Weights of a small sound classifier: norm batchnorm.
Rows from block 4 of a small sound classifier, named by matrix and row number. Rows with one number belong to one channel. Each number is 128 + 32 x the weight over its row's rms, rounded and kept within 0 to 255. All counts start at 0. Numbers have three digits each.
After each channel's rows are labels from the 100 clips, of 14848, where the channel reaches its highest value: "responds to" is what is common among them; "loudest" is the band of the loudest frequency at the time of the peak. Only what is clearly more common there than usual is listed. The data: short read English sentences (LibriTTS-R).
# convs0: first width-7 conv, stride 2 (model.blocks.4.convs.0.weight, 144x112x7, each kernel summed), inputs 0-55
# convs1: second width-7 conv (model.blocks.4.convs.1.weight, 144x144x7, transposed, each kernel summed), outputs 0-47

convs0.103:145103106150122106149153127097135106135137091115049065093103010112108131145136117116089135080107146103139108081077142146098179093138092060141153143121160162144164099137
convs1.103:144176144148169105135143117204078103153092110145165093100161096137089109129162149117159134079099198117099149100097146071138128136137129067123131
responds to: voice: female
loudest: 250 to 500 Hz

convs0.137:127086120120135117182129135120113090144117118097079101112109052131118149115158147131126082102115115060144102120044117137077138175107152110126160131121101140154113111105
convs1.137:117107169190155132098151152164119097098116136119166129139140182127133074185137157121155078118139089108111096124126122092152182153113112113153138
responds to: voice: female
loudest: 250 to 500 Hz

convs0.79:153088111129123071132146132109165113175117115153085141106091044199099137135130163116206071118102099101167115078058122166129138135130088107159140107215082154139127149139
convs1.79:131142135151154050134084157204101101117113128093159133097148157122127105148103158106125157149095107068122158095080146134135208147115161081097144
responds to: voice: female
loudest: 250 to 500 Hz

convs0.2:158104105123130097111098129124131151119121121118138125138142119112130145174142122073059107079087100135079093188149090116081128181092160134066144146133144084173145105136
convs1.2:120134168108126119130179168176149182159099155155108158051123154140108082135105150101116108144131101157183170111172160132151128139101168173113139
responds to: voice: male
loudest: 4000 to 8000 Hz

convs0.9:132124164118119111110186129100126167071126131091188121087076126064158119190139118117162151157111092121092075064147116092119100125140115116107097157066225122105119161136
convs1.9:114149157136105159038150172106171186169098149136148118070140133092136073105114167175132160087077140139109184127067155151083086149093134140131146
responds to: voice: male
loudest: 250 to 500 Hz

convs0.29:101126101131119125115094105128115158107161073154073113121084097110179117112137151181028119155176147067152087144089143118125156130129152111132081140150134112127102139067
convs1.29:142150145160133131165175082110120081129153131113114154107153214163116109120129131160174141105178133055106201115107162073108088176093094094169122
responds to: voice: female
loudest: 250 to 500 Hz

convs0.58:120100094091114073141138118148134150103109110067147133078111141074195097126097060111077136139135102105104077147146142126197110139121086148058085156100199151102129141120
convs1.58:162065123154145144056104086121152195174130142135127143092124105047115062109161132123106179104053144146112154164118170065110117097134133141078165
responds to: voice: male
loudest: 250 to 500 Hz

convs0.69:123113145106112069149166151166118177123079110075139068126087174093164091103143137132103161075066117142091154135161163095185123138123120131080092162058156105138119111100
convs1.69:094123140123094164060143151157118179137119124115089148090140147067167142122128195152104169037118149165117171124121145085110105180087157111061162
responds to: voice: male
loudest: 250 to 500 Hz

convs0.48:111083150144176116146208082134169133125130168164171079144134073093088111122195099138161132129097094153083085094159153056118115085109150110169137095062134133090113109122
convs1.48:151078127140165076102132103143150149127123114170085086090115146175123090182158163072170139096083099106035091131120107108105130133155120111152119
responds to: voice: female
loudest: 250 to 500 Hz

convs0.15:094096137125095116068062124154119182182115098117154125098168154121106109171139110125131146107127103130077185177177159148115123099125130082078109120132073068154132078150
convs1.15:161141157126148095175129164167165159118139127161076126133199169065089135159108134071150123154124121145146131070084164119178076091184153129157128
responds to: voice: male
loudest: 500 to 1000 Hz; 250 to 500 Hz

convs0.27:166071112125140106153094113146119172099113135047118111072160184126155111106141097047079147129095111159034087158137122068138139129112127114076093156107105121098137073118
convs1.27:095105134106167155076093126144121168110129134173100121114184131072131125142116189120131131140080125223115166118073073204111168127119101113115139
responds to: voice: male
loudest: 250 to 500 Hz

convs0.39:156101153141108103123160169135097207082153107037159090122139130114130104142153157074120096128069116142055077116175117090155097142131136098109085113123210174141157155091
convs1.39:068166174119120120051114112150102200107094156174141089081150144080116056111161143132140191139137142134149121165112131110136079203095119147108121
responds to: voice: male
loudest: 250 to 500 Hz

convs0.37:111136145095127122119116115183143163101076141072163111135192146080100095222118112106141141126088143150033139112179142130089123134102116073093085124115102081139130082150
convs1.37:139126184118132136102100165100209164168073139170122207085195152124119122147135137023118146144142140158122125084067142128147161192180166142128111
responds to: voice: male
loudest: 250 to 500 Hz; 500 to 1000 Hz

convs0.88:122120159102120117132126082152138115137116161154144117097085169113111109132166107137183139159118114149080103071135109171058126113110102093164175028086054130096097139135
convs1.88:151164128125174069080099123152174139080153127072044118133148144134099104165158111096129141104148188154107108183148127091107115178160137102113079
responds to: voice: female
loudest: 2000 to 4000 Hz; 4000 to 8000 Hz

convs0.134:158103143151140113144164130116144089096108128130103124111131059099102099110143129159120069119094153106110154111079121152104188117171116105098101123128101147122089051104
convs1.134:115155154119141061120135136128097080112112112102137117153220134131100136132073134147162160063103135103151127135065142061106112165090136035150177
responds to: voice: female
loudest: 2000 to 4000 Hz

convs0.44:119119123116134160152169101152129161136107144063146153076120154113152106084146105113066082099086104083080088155149154095120106140109153144057096209073179137119088148130
convs1.44:121121091100112151075144086103122114155167123167190125134118077077217130159089128186108161135101135098074172179090170129086098154098115155041160
responds to: voice: male
loudest: 250 to 500 Hz

convs0.118:132126132096139118096105131091132147164123078093142103146141169164122148148071151086184171140133105111115172148150099107139130187131100100079164101144038085130130096127
convs1.118:155167148132170057165079133095174103156139129155105143117187143072125183118115137122118121114089162095130123054082145136134098169121172141148123
responds to: voice: male
loudest: 500 to 1000 Hz; 250 to 500 Hz

convs0.28:116144108143133093118095114162169130144115139115120143166115036151099137118090139140097127096155128095095133126044194151078172110132132100139160137097077098168116021106
convs1.28:137123054138199113138140132163085077121086084153150118138167075161128086152111128095095078117195114088069064121140152103125130149179131171140124
responds to: voice: female
loudest: 250 to 500 Hz

convs0.66:104134131086138100106113098210129138083085159079168149148170182090112077155108112086134173104088141122048137146158133120064152138062134095084134157104114084149076059141
convs1.66:121138159119119115143121147060183158151099154151108131054192158125138096122111114079112171153134121178098127120039156138152168160124164130103120
responds to: voice: male
loudest: 250 to 500 Hz; 500 to 1000 Hz

convs0.3:101108113107134134089155050168135108152125156157150139147156194087054096122122080132106178111045104155043160117162147147080085131090124100139162116087099088151101076159
convs1.3:184094108137106113146114110140149154137108086187112160052175129149126165179118146085140118102102126163058053129097071116129099119164120097132116
responds to: voice: male
loudest: 4000 to 8000 Hz