python train.py --model="sound classifier" --dataset="short read English sentences (LibriTTS-R)" --input="log_mel" --spec_augment=true --weight_decay=0.4
Rows from block 5 of a small sound classifier, named by matrix and row number. Rows with one number belong to one channel. Each number is 500 + 40 x the weight over its row's rms, rounded and kept within 0 to 999. All counts start at 0. Numbers have three digits each.
After each channel's rows are labels from the 100 clips, of 14848, where the channel reaches its highest value: "responds to" is what is common among them. Only what is clearly more common there than usual is listed. The data: short read English sentences (LibriTTS-R). In brackets: how many of the 100, against the usual share in percent.
# convs0: first width-7 conv (model.blocks.5.convs.0.weight, 144x144x7, each kernel summed), inputs 0-143
# convs1: second width-7 conv (model.blocks.5.convs.1.weight, 144x144x7, transposed, each kernel summed), outputs 0-143

convs0.90:445512455524554459515446463480525523502603450471507451483472511502555563509476469455508531498505490447553499505518483456434504494478511457522456503468569505464491495411502620570519467579469494510490564549490582506459487515493465520549465614452474506434491507472508469463461467515453514453464447537479491410474483559487501486496461506483497490493504459459546510534491508540432472512508504475517464449439548415438416557495479482543450
convs1.90:515481444455416426403503520545505549570421508514513491488485472517407419488494511504503487504522523496472492510434476506555517488470411514496527499517513473549507438453581593566449455406502462466496501542521513464512498477565567507572457483484508450532528503436483565440490517486498499535485458510506506559512502510472544521504500485427475533500535496548460488430496476536527425450534534467504517446482534521510511605516465462568498
responds to: voice: female (95 vs 54.4)

convs0.137:524525553588439511452509513522478540430402573483457583598468427529435503518475542479529519534562492482529520550561526454505495470514428473471537562480447528542539448510499512490537564556559464478491470511536553487530528585553523515528481502527500529483539579429452502498474556488554520518504512486551547556546460456499509560550493533468521543522444493469533547510503513516522510451554499523515568499511543529497471497585467502531466
convs1.137:559529528448495537478509481473486467488487463468486492530644513499517487479547483550506538516549518619518524515535453550491586541577515535444549487503584488468493499518488486536540515527494494552520545481413453474439518463451477584524485488488484441506503512510554464503459498390500431490502561548514493450483543466517532430446506523535554522447517447514431484470503507475489414490599478519492539481516521508442474514462516536483501
responds to: voice: male (99 vs 45.6)

convs0.99:485470572514591554487521479487520518468549454467495497465440512574569558452529533453495504530528448439487470447495489524474473569459505461472446505540529564541453449519491509558558523492564494565532524512504543451461476443506460545426427491512552564455540518527458461560506499526498483460464530475487457476387570459467458532539501506569524536535500535508488475564517423554510568470513478466511546550475524506429507459509471528518536
convs1.99:546499508522562427478535474560456460530498462476493447576555505533489563465468508511418451455535506554493504451570531517517480456505505597528468539519475503441566489485555536533505472507526505524448526519583523462512502504502464493518483547444537532467485465504523559495565454526556545497507517471483518437502604531429546519528530428475534519591524440542522556469520533563462504468471520466572454538478475430501518501539498419495555
responds to: voice: female (92 vs 54.4)

convs0.70:516519454484512539470544502530476553455510489510485469484532507475532410505519512487528527516506523535584485448482494445548488459492548495573465468502564470428494468447463584467461433563445521475456596567443472565512552432477495504476511547507511508455481445537474510482543436533441491481486527491473522467512514465517518468534512523508494448546489529509554440554444518511511504467460478520639450524527545456493467531493446468625464
convs1.70:513559429567451535472514608514482542458532529484545541578459494480452537566575436515471501485559489482549515526479545512517476514515493483444541510501528498442468522498503510507490478456508521363532562493531485554485510481524542432486491490555458541502534459499527458526441507639493482466521523490585503529477453459553461460491501525513516449457539501479523531516513534526532468456533484562435478522511608535429478484530507475507518
responds to: voice: female (94 vs 54.4)

convs0.117:452523479517535507537443498539519547473615492436510476465452576511624568561462427475438545515462443487501516471530434540440546536504613502457459462472410529537485532492517507547484490528520590528532505483492549499473474563532500532500457516541566551458468497472461522524447522494551516469492507492521550482480464483508517528478454520426513482520457444460515500500488571488459477492450544464422497507461515488458492554497472469459532
convs1.117:501501512502368477391501475438504524456356542535557453538476413492362414475520507530473506537540510460488479496493489503495519498501374523464527496507524398520457410479499575532526453493539473497520470553499466499500534498507546521470486446485484455513526454493536485456471493484506526527517496524511520487486536523470488528416499553522519516481513492536437505460526450481495513512531542481527489493474457519546482562485513495536504
responds to: voice: male (82 vs 45.6)

convs0.72:490472530429446454479574556439513538560514448545557435463471480520451508475538504493485544477483529513527451525491487479516458548464489604513487532506582538537499507433468547489543513497514544507422512498492544553451491420506434545475421502533486570488472548556521493557510438527532534453463533546533488462466551554515531541505506474573442451460497509491528456577544430512432503523454532445510484447500544477493454447453462486503452
convs1.72:523520512542528526432543527550552517441494533413494534589460511533557497585585584524498477480497554552502476482557566547492517510490448458509499560538514481474516477467489530400484469466514492472509552524509488575527443450497509490468486452500483452493526500511443479506535548500526535494475588583513579476591582545494470477497491514463479531494530427577468508502446501534513470412530501558492448504456482499536569499497525513483516
responds to: voice: male (74 vs 45.6)

convs0.108:507500471476480502482528506475482522516517416498482436426406474478511473467463459412477471518477497439464495521528425434527453486415491474488525431500558547474523441485508498462449448468468480471516489500448512509418538441502416494516407498574449467470492482479524445452527493464459471417400522542525441516488464512459489438510480480468500455530496539457500470501513434518465469491498533443574501496526507490509515406511431434521463
convs1.108:500462476557552512518500480485475530486469458480495520508584480511515524497533516458455492527426439419550544447445510434505487496498446445502450471472512470352466512421541510458469476497494502465512435504458570541500537470471479470517516520490466516422571491525439416538510428563470472532482453486523492497543474554516474420513485532519499530499528523501610488546494512466523568470461554520485456529465472526526508430461431451483539
responds to: voice: female (100 vs 54.4)

convs0.54:527492456532459535536475493460474495496471508484480499547518474413527472457447440507518424486440493537452513517486470499492544506501491517530529466461506386457549506535473492463453472456414467423536460519495453467481499494491519491562521460458434410529489492413489567438497518430482422510505468514490447553606412501535500467472513508412540479504456484491470461408398551501531487485529504503514438526529463520482532480494520462520525
convs1.54:469479479443520467545436603478471615564439557509509549454501504483479438510490448521494504522527512434514477576527454504535540479442458446427542492496500452466501564510509448502469500502476492482522586475516503482503478554492556546560520490534466487563472505509555543528441500445410490473544497474536538519466456472501538459438526532487558496437449547504544457513483446463542467552496527471466518395487509473435516499491469543491429
responds to: voice: male (77 vs 45.6)

convs0.25:500595474504527525508562497511434532557491508474482536539523432478548470499515464455548490574572552453521501494522482469517534526451416474446519444535478504485511486544471485487516562565553463493529483480468508459503493540510496537546504506490582517448612536454438547454548512471504456491489497528495533542486504434495407571587585544436492517600484512540481474552495497490531500501575498472508495502497524558489555411473500537476492
convs1.25:501553538486509584473517501509506477515466453478489460569570519522511479457577499585531564483521473535462573506560513581509531575574475555469532508526554492487497457582480487499543458539430527552488542468490493510380519510452473563503502522466485402515460551543507473585478484532498456492515551515507419464494534455552536431462525549563537523486501472536418529465491499458488482444505470516479462503555465491466488513466519489531486
responds to: voice: male (95 vs 45.6)

convs0.32:472447515439541446523466457469495521524541460536486533514478479485498541529475442449507551486600511425523494515482455505505485521442523452564443521505545518433391449520537501496519519527539522446566531564523552528473478615466473482438471574477521506511552551461552475508473551532514509465462507518505536550403462537429504537503497412439579529430524480482529508533517468532545465521489532447482528529457540467515489505508491554538529
convs1.32:541491482479436466476455491551515532561448476506514403507502511551494465587475530443454514509506556493566501462472537434504478487453440514444421494468530488490492481493537466492496434394557435465513450501462566503483491505549476518437495554531525541467504459523439426504496437506573471520449480448531585497498533572496520497516565492430494540482544497481523499468408518542482469476435558457552522518526518497468490511529481445521575
responds to: voice: female (99 vs 54.4)

convs0.80:497464508402558448508466419464519540502537487479486479474485468520473514525483507482421492501514460488519555479516497525446469499520552524555451529450487530530486504410534545559574558533524526470469475523486537512491475583536483479431473501464448522437494531531490414542439514480494534492484488437505512466420508533432521480455434413508484489452478485472533469566485467470447449516411545484529510409458521427512398511499483457519466
convs1.80:504500463464460465426442397459550497480502525526508458575585528497454499518483576484487524541531596593504441451481484522534540520448466505508514554466503427544461460451545567499506482443561512447461490553503502441497541457508479469489460478492479453494496469464497483438469539490493522565407558537485521536574483493506502534434517526452484565495562486540456532456504504523507426504531555462581548498499540513522562506520484499460476
responds to: voice: male (98 vs 45.6)

convs0.43:485492553501507460556520474540477548513530504436468515510512608497485522563466467452518568506518519469531535415533498498470512551502540434532430480454484542497536463564485545526561595582500544493524561482439569533504446509510495539449515569530525504455442572479488564558523467629480557518510423494486564489494476475496532510510564419462524504493501491549541472544534517496532447482517477506486455528416532503493502522517516518483519
convs1.43:486528514492557470511557593495500539561484557511428538537533565517494516555469491448524480489489578475468447455560457464478525510492518515519427453479462488488540522545559484540523494478485510518547528461522511441522486540473540544519450500474531531495484509512518616489582502547574500482527545430572610487512519557478453482433536428466560461498509409495576595533471551500463555468456503498481511518554491492520493482523471488488502
responds to: voice: female (86 vs 54.4)

convs0.124:397534481473428505494515457466522440527490500465544510524533546506514533544460460542500530443455446527524531497491508450460461526504462541515410496481544465526519465495531461538598590518514466440510501512477443565498532497486495531526487505415441487469605554460491499446498501485432469528494522456444597536500466444520487452495489506484498481495469517474477450485463510596434550494464528523517462475518474406484526616498515526477470
convs1.124:543458504425484500403502557468456507623458511550554523480474555470471522502579471514504474483486551496519539531504478470491484510468507506482518483491470452516442458508553574510484469526490444562560545439444487480500481545519543508512538457460443542486530522445519563470522484532520534441536539425555545507515482495458397462469577431493475527523496451436488545477501518524507419419432514511473574483519542523500493476491424522494457
responds to: voice: female (83 vs 54.4)

convs0.7:536537454547537563480571476552507494515539480561524457342507527469516544435501504515545522512456507502488453542528512480506483561492477426541445514499505474530573440470470510562449486535409498512467505524444472458541500431513476595429485503509505469425486495481516518508499464583436495479471539538519476494449501589544521510476465542527389459502533516510522476479533483515488458504499578514482466502556496464526496505449511479544444
convs1.7:475562548438447562474539472443487498424549447501501467531488521474525516567485496434541527468488518506485516424527499504515511480461481430418492567509536538422535470544442461435570503434462520433500540502505503497504495484448465531434533493496531406471482591544443415508519439452434522451477500579497450463502481605461526457479535523544520528486532502471517456535464518480492522500527458455566527493534511551505501506449513501493537
responds to: voice: male (88 vs 45.6)

convs0.49:655508494484430530442454478468509482456471489503516514528507451484456488474451469474490478580421562497493521491491510531478490527460455508468586482520467419444476522608462517479471532502441443425520522517532489470483458511465497480455532539446532470578485529464502589477490533572486485474509494494457512512493455471504441471495525474474504467489476457506470481495465496483520507465568502482516451584463480602473614540470543521506527
convs1.49:464501367474505511560476532515487501527474538504460540468514539435504532461444463501500465526511470493495529471531429498498485509425512493500483465537519505422530546586447501448546564488540472505508571474499486506508492545450557464518551554486514550461418568543538508456536459558535558533545565442540523406465491499496487424446495521464572493483504461499550507533543458489494567508496437499579533478475526455482431461473520528433485
responds to: the word "said" (28 vs 6.3)