A small sound classifier, trained from scratch: activation gelu, widths [96, 112, 144, 176].
Rows from block 6 of a small sound classifier, named by matrix and row number. Rows with one number belong to one channel. Each number is 500 + 40 x the weight over its row's rms, rounded and kept within 0 to 999. All counts start at 0. Numbers have three digits each. After the name is the row's rms in percent of the matrix's.
After each channel's rows are labels from the 100 clips, of 14848, where the channel reaches its highest value: "loudest band" is the band of the loudest frequency at the time of the peak. Only what is clearly more common there than usual is listed. The data: short read English sentences (LibriTTS-R).
# convs0: first width-7 conv (model.blocks.6.convs.0.weight, 144x144x7, each kernel summed), inputs 0-71
# convs1: second width-7 conv (model.blocks.6.convs.1.weight, 144x144x7, transposed, each kernel summed), outputs 0-71

convs0.130 106:517453568482575568496458462517531570495549473489615442502461472512547618441572485468479427516484480481472512490517508482474532544526561509541498478517512556502514461494482579546445484498482539583497504513480546445487
convs1.130 132:523479524563519528513493486442498590502598525502567475503411401531580577495554469506543521561444467523527571563549540535497485535453601478419477528442522411520520461510547501497496514524522467551556495479526495483546
loudest band: 500 to 1000 Hz

convs0.124 126:519495536477563466474497491527501501525592484541583522467546551547516582599534504497527484579499559463538483519497540504484543504423585516490544494488481505485454504537450500585474489483553575553498521495437523559513
convs1.124 110:504529535526573434452433502418536515472602490524563505447535431426526550464461541529517457565507505471501534520526516476475502475508631453450543538519508453575514505504424554492537549509515426588541460489476536478466
loudest band: 250 to 500 Hz

convs0.59 106:544463484414487499464406503555560554494500464495468465494499449449467485453484451521437475497488483472498486504537449475452465481463526514531518537424484511505470438492500535488426473500475522492485543517476488483459
convs1.59 082:511534525450471494506533566481502525488476526577421473445524475543520497561522565549473544516454506502501369482464525514502501458481513515465556461493479472473534565556524508521515584510542580479549524579456545533490
loudest band: 4000 to 8000 Hz

convs0.52 099:428492495533475566461518541582552530461508469462526472519449504481574531451531480459490472423419444469494474508545433477502524555467502492501442427478461530535532551426541495521464444502477452485507537502438520498486
convs1.52 104:486513528452479560531492577546481498615506533523504476421462467510483475523529460526498492511491490586527580533565496428539512494553492477481525526484488452492522500497430562470487502446495493451490386458519540545535
loudest band: 250 to 500 Hz

convs0.29 099:501540460544485569437546531522522488520548513533509530538537550476542461420537503521558496541476571481481472588524550497507556553494441405513447477519547481478492427496482536537469488551488449558503534517446500385533
convs1.29 092:478486519525465455490459462520538461513499468551460512439566523490494482436446471532536474510526503555524504517528488413488546440513536493468497500450435533588517498476475481502464482355451561498543447466459517515473
loudest band: 250 to 500 Hz

convs0.109 103:547511479517507529522539504477466516541485415455473486452429441470511443562525476445437475486498523428481507541481455548478494510429514517487538399470452505482537466534415499489421433520465569491468483491446486517420
convs1.109 100:515463438458485477527491490560494519531473522496496447436521498555486430545435524523467540484473499526462544513491527450500465488472480524509468480505474513579562501479446510535540494512439522501469531537452529467530
loudest band: 250 to 500 Hz

convs0.65 082:540433474469547483431522501472570522426526486517480470471493433539459502516428452496488540507516492518494401391520527489522505544483522434437556522530469493509483457478491463534574420564558438525523471509523511520542
convs1.65 105:473472530518485540451487520537496519481474480473441502455483495482485490527521509563436466502393430513440517536545492470447545513558516409498534544577531427531502499481512481497548508478522562477440507526543449506536
loudest band: 250 to 500 Hz

convs0.48 107:555509501497432462466425445511454569415496436495531475512445510522501493458497443469490547513450490423486507498491450536486468477444530523530523404519502466445461453553494477439473518524459508467537526479458501534437
convs1.48 089:514579433452501483565441523473503555523560497476517512478492501549520456536529549512496523520546458513480515477448497476494460549462508489479395483471536499544590512543563494542563483569494582502446588499500580498451
loudest band: 500 to 1000 Hz

convs0.121 088:420475489552417440558559544420488517604523499526492401389450493492491484467519499509552498431471515465465484582540512568514516516488466482480503570548549477534506488511562542520472446482469477508574448561556481568490
convs1.121 109:491474547533475439477431508510563477592430510529506493471609536527470461486561505466523501474502518499507439648578493533557507492498444532472489491446483508528469536532498533399459474503487463429504445496424495497526
loudest band: 250 to 500 Hz; 500 to 1000 Hz

convs0.39 101:543415489409522519502489499521454514493543486500524445476495440467424514444499489492424508538534494482546539463518494485503435450503462442492530498519453508493430472536550511504482485563510502553629519534517476450490
convs1.39 098:493464482509468569578549500551487549476479531519495513510464557515516563468520485518506509562494434585540534484487468424505478462478460459380506477517475583517523496434480481481496461485427522498517507516462568469528
loudest band: 250 to 500 Hz

convs0.101 070:479473502465577489465464480530525536490550485473447450495522511486511546493502566572489508433541483537565539561558521460496457480505589512509437518511450447528479461474523580513408448524468457494412575498472460509529
convs1.101 102:457517496471483461503501495560484538473530529472467511510491506503489481544513519509403477465461484504545518529502500489461451498426572496464428534520549468539488481533526467416522566441505595547511472456495525502516
loudest band: 4000 to 8000 Hz

convs0.110 119:444511533528529539458490437532503510452518436458510533472421519502585552541524463436464520479448453449506506482496472574420472505435578557468457411446469520484469501517504444474505509471515574554507488458414526514450
convs1.110 108:490507503457633546515475581473521516500567566484529429450462481500541539540501543546497532517509444505476577531522499486502517515458557487486424518486493417500540552553432554471518564549503443496507505548479429510492
loudest band: 250 to 500 Hz

convs0.85 121:469446562481482554480518498446517458412506469492507476461464418547470470447524530517450509445497452527426507488487504488463490554495482565470487572460457473583485464475501436549532503465506496534418418456500436513480
convs1.85 083:425483556490530485478449535443479455548494502522530467403655530538468449510502520529481518465495491500483498472564476525510542481520511495454503527452481531536476550524490491412494510465494490445519412480448472510513
loudest band: 250 to 500 Hz

convs0.117 086:460481469526486465544447434414504524481520474495457591563477500480507469572439458499499445480478490448469536525514486533451553496498469502546460545454398446498526474489533510520507536556502572425509556536477488507475
convs1.117 095:522446449503493528565558463554503502544531530505509460496510504497508490528425522506486513516516430531460522521519499432477484465464461494452426515509499506558580506421434476513605526519483504576482505539509489494512
loudest band: 250 to 500 Hz

convs0.131 123:496485488505525452487478458440486517506489455489480525528441433466489461518493469434480411486552510415509483582504460477529442482459481485547497478517460530464460460498507546455440519513526499454523572487437482516439
convs1.131 086:484499435409485501520477498546501523543513474502558485493609509519500455507488569479417541512501465524433529472444548452474445503451521512441462508528494490595541469529521498567518471505525545498436551491482572446502
loudest band: 250 to 500 Hz

convs0.116 092:396489434483494457553472491451543456444527459457488466470469503470526506557480531504433510483537489472523441476493503507476490526474516438408418556466452484474464436424594521519435441510541561523494512513546470527468
convs1.116 083:532461455450530513630500557505454532494509510519519475444494495536491539496501522492501537519499416500466588522501540395511467480483442550491525520502513520490569509482490576436495465509490488556472517539431538516525
loudest band: 500 to 1000 Hz

convs0.22 089:565490466461548503442530508485480582530579490480494482535510549528575473504463499491512485458503513534496460455579494431503529526485572451459471482497475441541555489476505591555434429603489479552492524580431548504497
convs1.22 120:469514491527528520512516487498557577517606486424547434507442493443450535490500489519492455462529444563542558515507445485518447538540613471485496475447554447536540402475515522486503466495539492452519475552498520464491
loudest band: 500 to 1000 Hz

convs0.73 107:501456486491480488470405455495513578474415466444454487496472415466515523485485486503447419421466455532482458538484485545424551451506462514529498537426407496467507503481576516490476540500499470486566505569530440480465
convs1.73 119:488444431553504583562530549495531566469486557554457480526488482516480509491540543480516521518535476513492479548561540498485444514441508497413538480488461465462535533476484466499529571599532508545555466481542491516506
loudest band: 250 to 500 Hz

convs0.128 099:546494506456586447502475479451447536553554459509522518577426493467511488450492419445481437523537480431498490543511463425504497486471540509570525445529584537476507440472575478460412491483468481426568523569451470495439
convs1.128 082:497484479439525521493483508511527584513565507485519526528529520539526496428499534488444525497497481550512518452430515444470486521490561491399470479480489442503525490500568476500509542433454560450496516509431587508505
loudest band: 250 to 500 Hz

convs0.106 127:463502520441552414580459477533473559600544490477573475569499574533544603531518508504497501523481506439516467520478511426482531460464596472513478481472617501477459471415412535490476466470507531546468550517516545523488
convs1.106 128:530539506539549564445482494486472555490624494506581574532497433455566596536504528516524487526518527499550559550464515476483486511468586526463488535446486436551547500512506564569464513566441451630527520518493510542553
loudest band: 4000 to 8000 Hz

convs0.7 098:479508520542490454475489463486543622517506428472502493526489471567540551508543428494527524484437490489529462455486497429472540502505571449572514497481454463468579433461485585478503491572480561530499564554495514503462
convs1.7 095:521430456492496433493471465436547545501474557512522495422473509495545530497381444526488530505417455476512506492439503485455484494509563555443500543549549429524515530512546561477571570588429440591491491541484493462520
loudest band: 4000 to 8000 Hz

convs0.17 120:485492528485480488536513529477500497463528494521502442492484500469514519379553540501512428490509443487490457429513526481562479499487437425497486533519545471538496471520481521510528534467482448504500521488503507409485
convs1.17 103:495515490487462478443487506527443476539476484580462516446588493530544497541491532461459556504489559504537429504442574461496529541503428464500507535496482579552454431500576532511503523483410554519436482489519502558499
loudest band: 250 to 500 Hz

convs0.127 102:530430411492476481501475505479503522482471508473587439485471438479463427512481473490444538414486447467529497508488487551527509514568516463491491502498343501469525495437564560483422449514495513449547488539544488500544
convs1.127 106:518450458521500594603530496523470559490483530535533484527527560563522561484557511526530486546474469519523548517520470484408559511477478491423525525587466537506489522459379481533497491526419516502494483501435507511513
loudest band: 250 to 500 Hz

convs0.34 088:467524502504507441559532523464499522497541473490578478500519602490497517500453503538502525464511482502465521461554481447552544574468558403533507489498454467550497469486453489600486535521426498505410493430471535485504
convs1.34 110:503466504462515397410496459506537597507576560472542576475448430478572529530449445538403533506466543545519491474489503515465466440538572545488549458513452449490492515488535549567538562441490465470560497562425500515479
loudest band: 4000 to 8000 Hz

convs0.9 091:485480467477563505513492566494497416436484472453503490570422480459526445509487503452472472439490445452518479462517449545492547504499495488429477441456429516498515531458561508540425454507500544483478492500456477501478
convs1.9 094:499450433481476559547534536553472499508500541506547429473497521519457551558480504498488518499531439555499597509501495405473506522469471497441502476513455502537536510454417521502505465471408490509497496530451558546559
loudest band: 250 to 500 Hz

convs0.122 084:497475497463457471464460486516581562497459458509457514572468513589467520479507485486480600458531450418505518482538469488556490564460438456572433460520411555503479452504477534502547540572581502502491529483498570467473
convs1.122 092:398499536493480501468465482543423497429451483506501450498462510473465444490455525510424508458492473483439536532509494466469492555501468457427482515565539417514502499470572554526546592517470535516460508472529479547495
loudest band: 250 to 500 Hz

convs0.104 117:546460555460444480476505478448492483482503465534535416409472473531515496453552473525497574502444540500460465499469523472542492509466493485517479484559508438504515479498485550476488492490456487455494496499531495497453
convs1.104 112:577467492549521474529513438527549435519500578560458538485549511491509476421476431422537569498540484508536440567526517454535516467508467476519458507512458587568494520456479549385538435558490436552418455491551511519502
loudest band: 250 to 500 Hz

convs0.95 107:487556454521431486498516454465496497522428469474445495479428459467543463455498480440461476442495493455451477570498446536478460444454467506513460458481578552472548491511523533431459400468475479429532526558495479470458
convs1.95 101:494483448411476510527471528538459521534502491507522471468571517496534467518470538479449502489532481564459527466403535441456466525478476476496451491499435515491565460522499442576516444478488594493501575530463542513484
loudest band: 250 to 500 Hz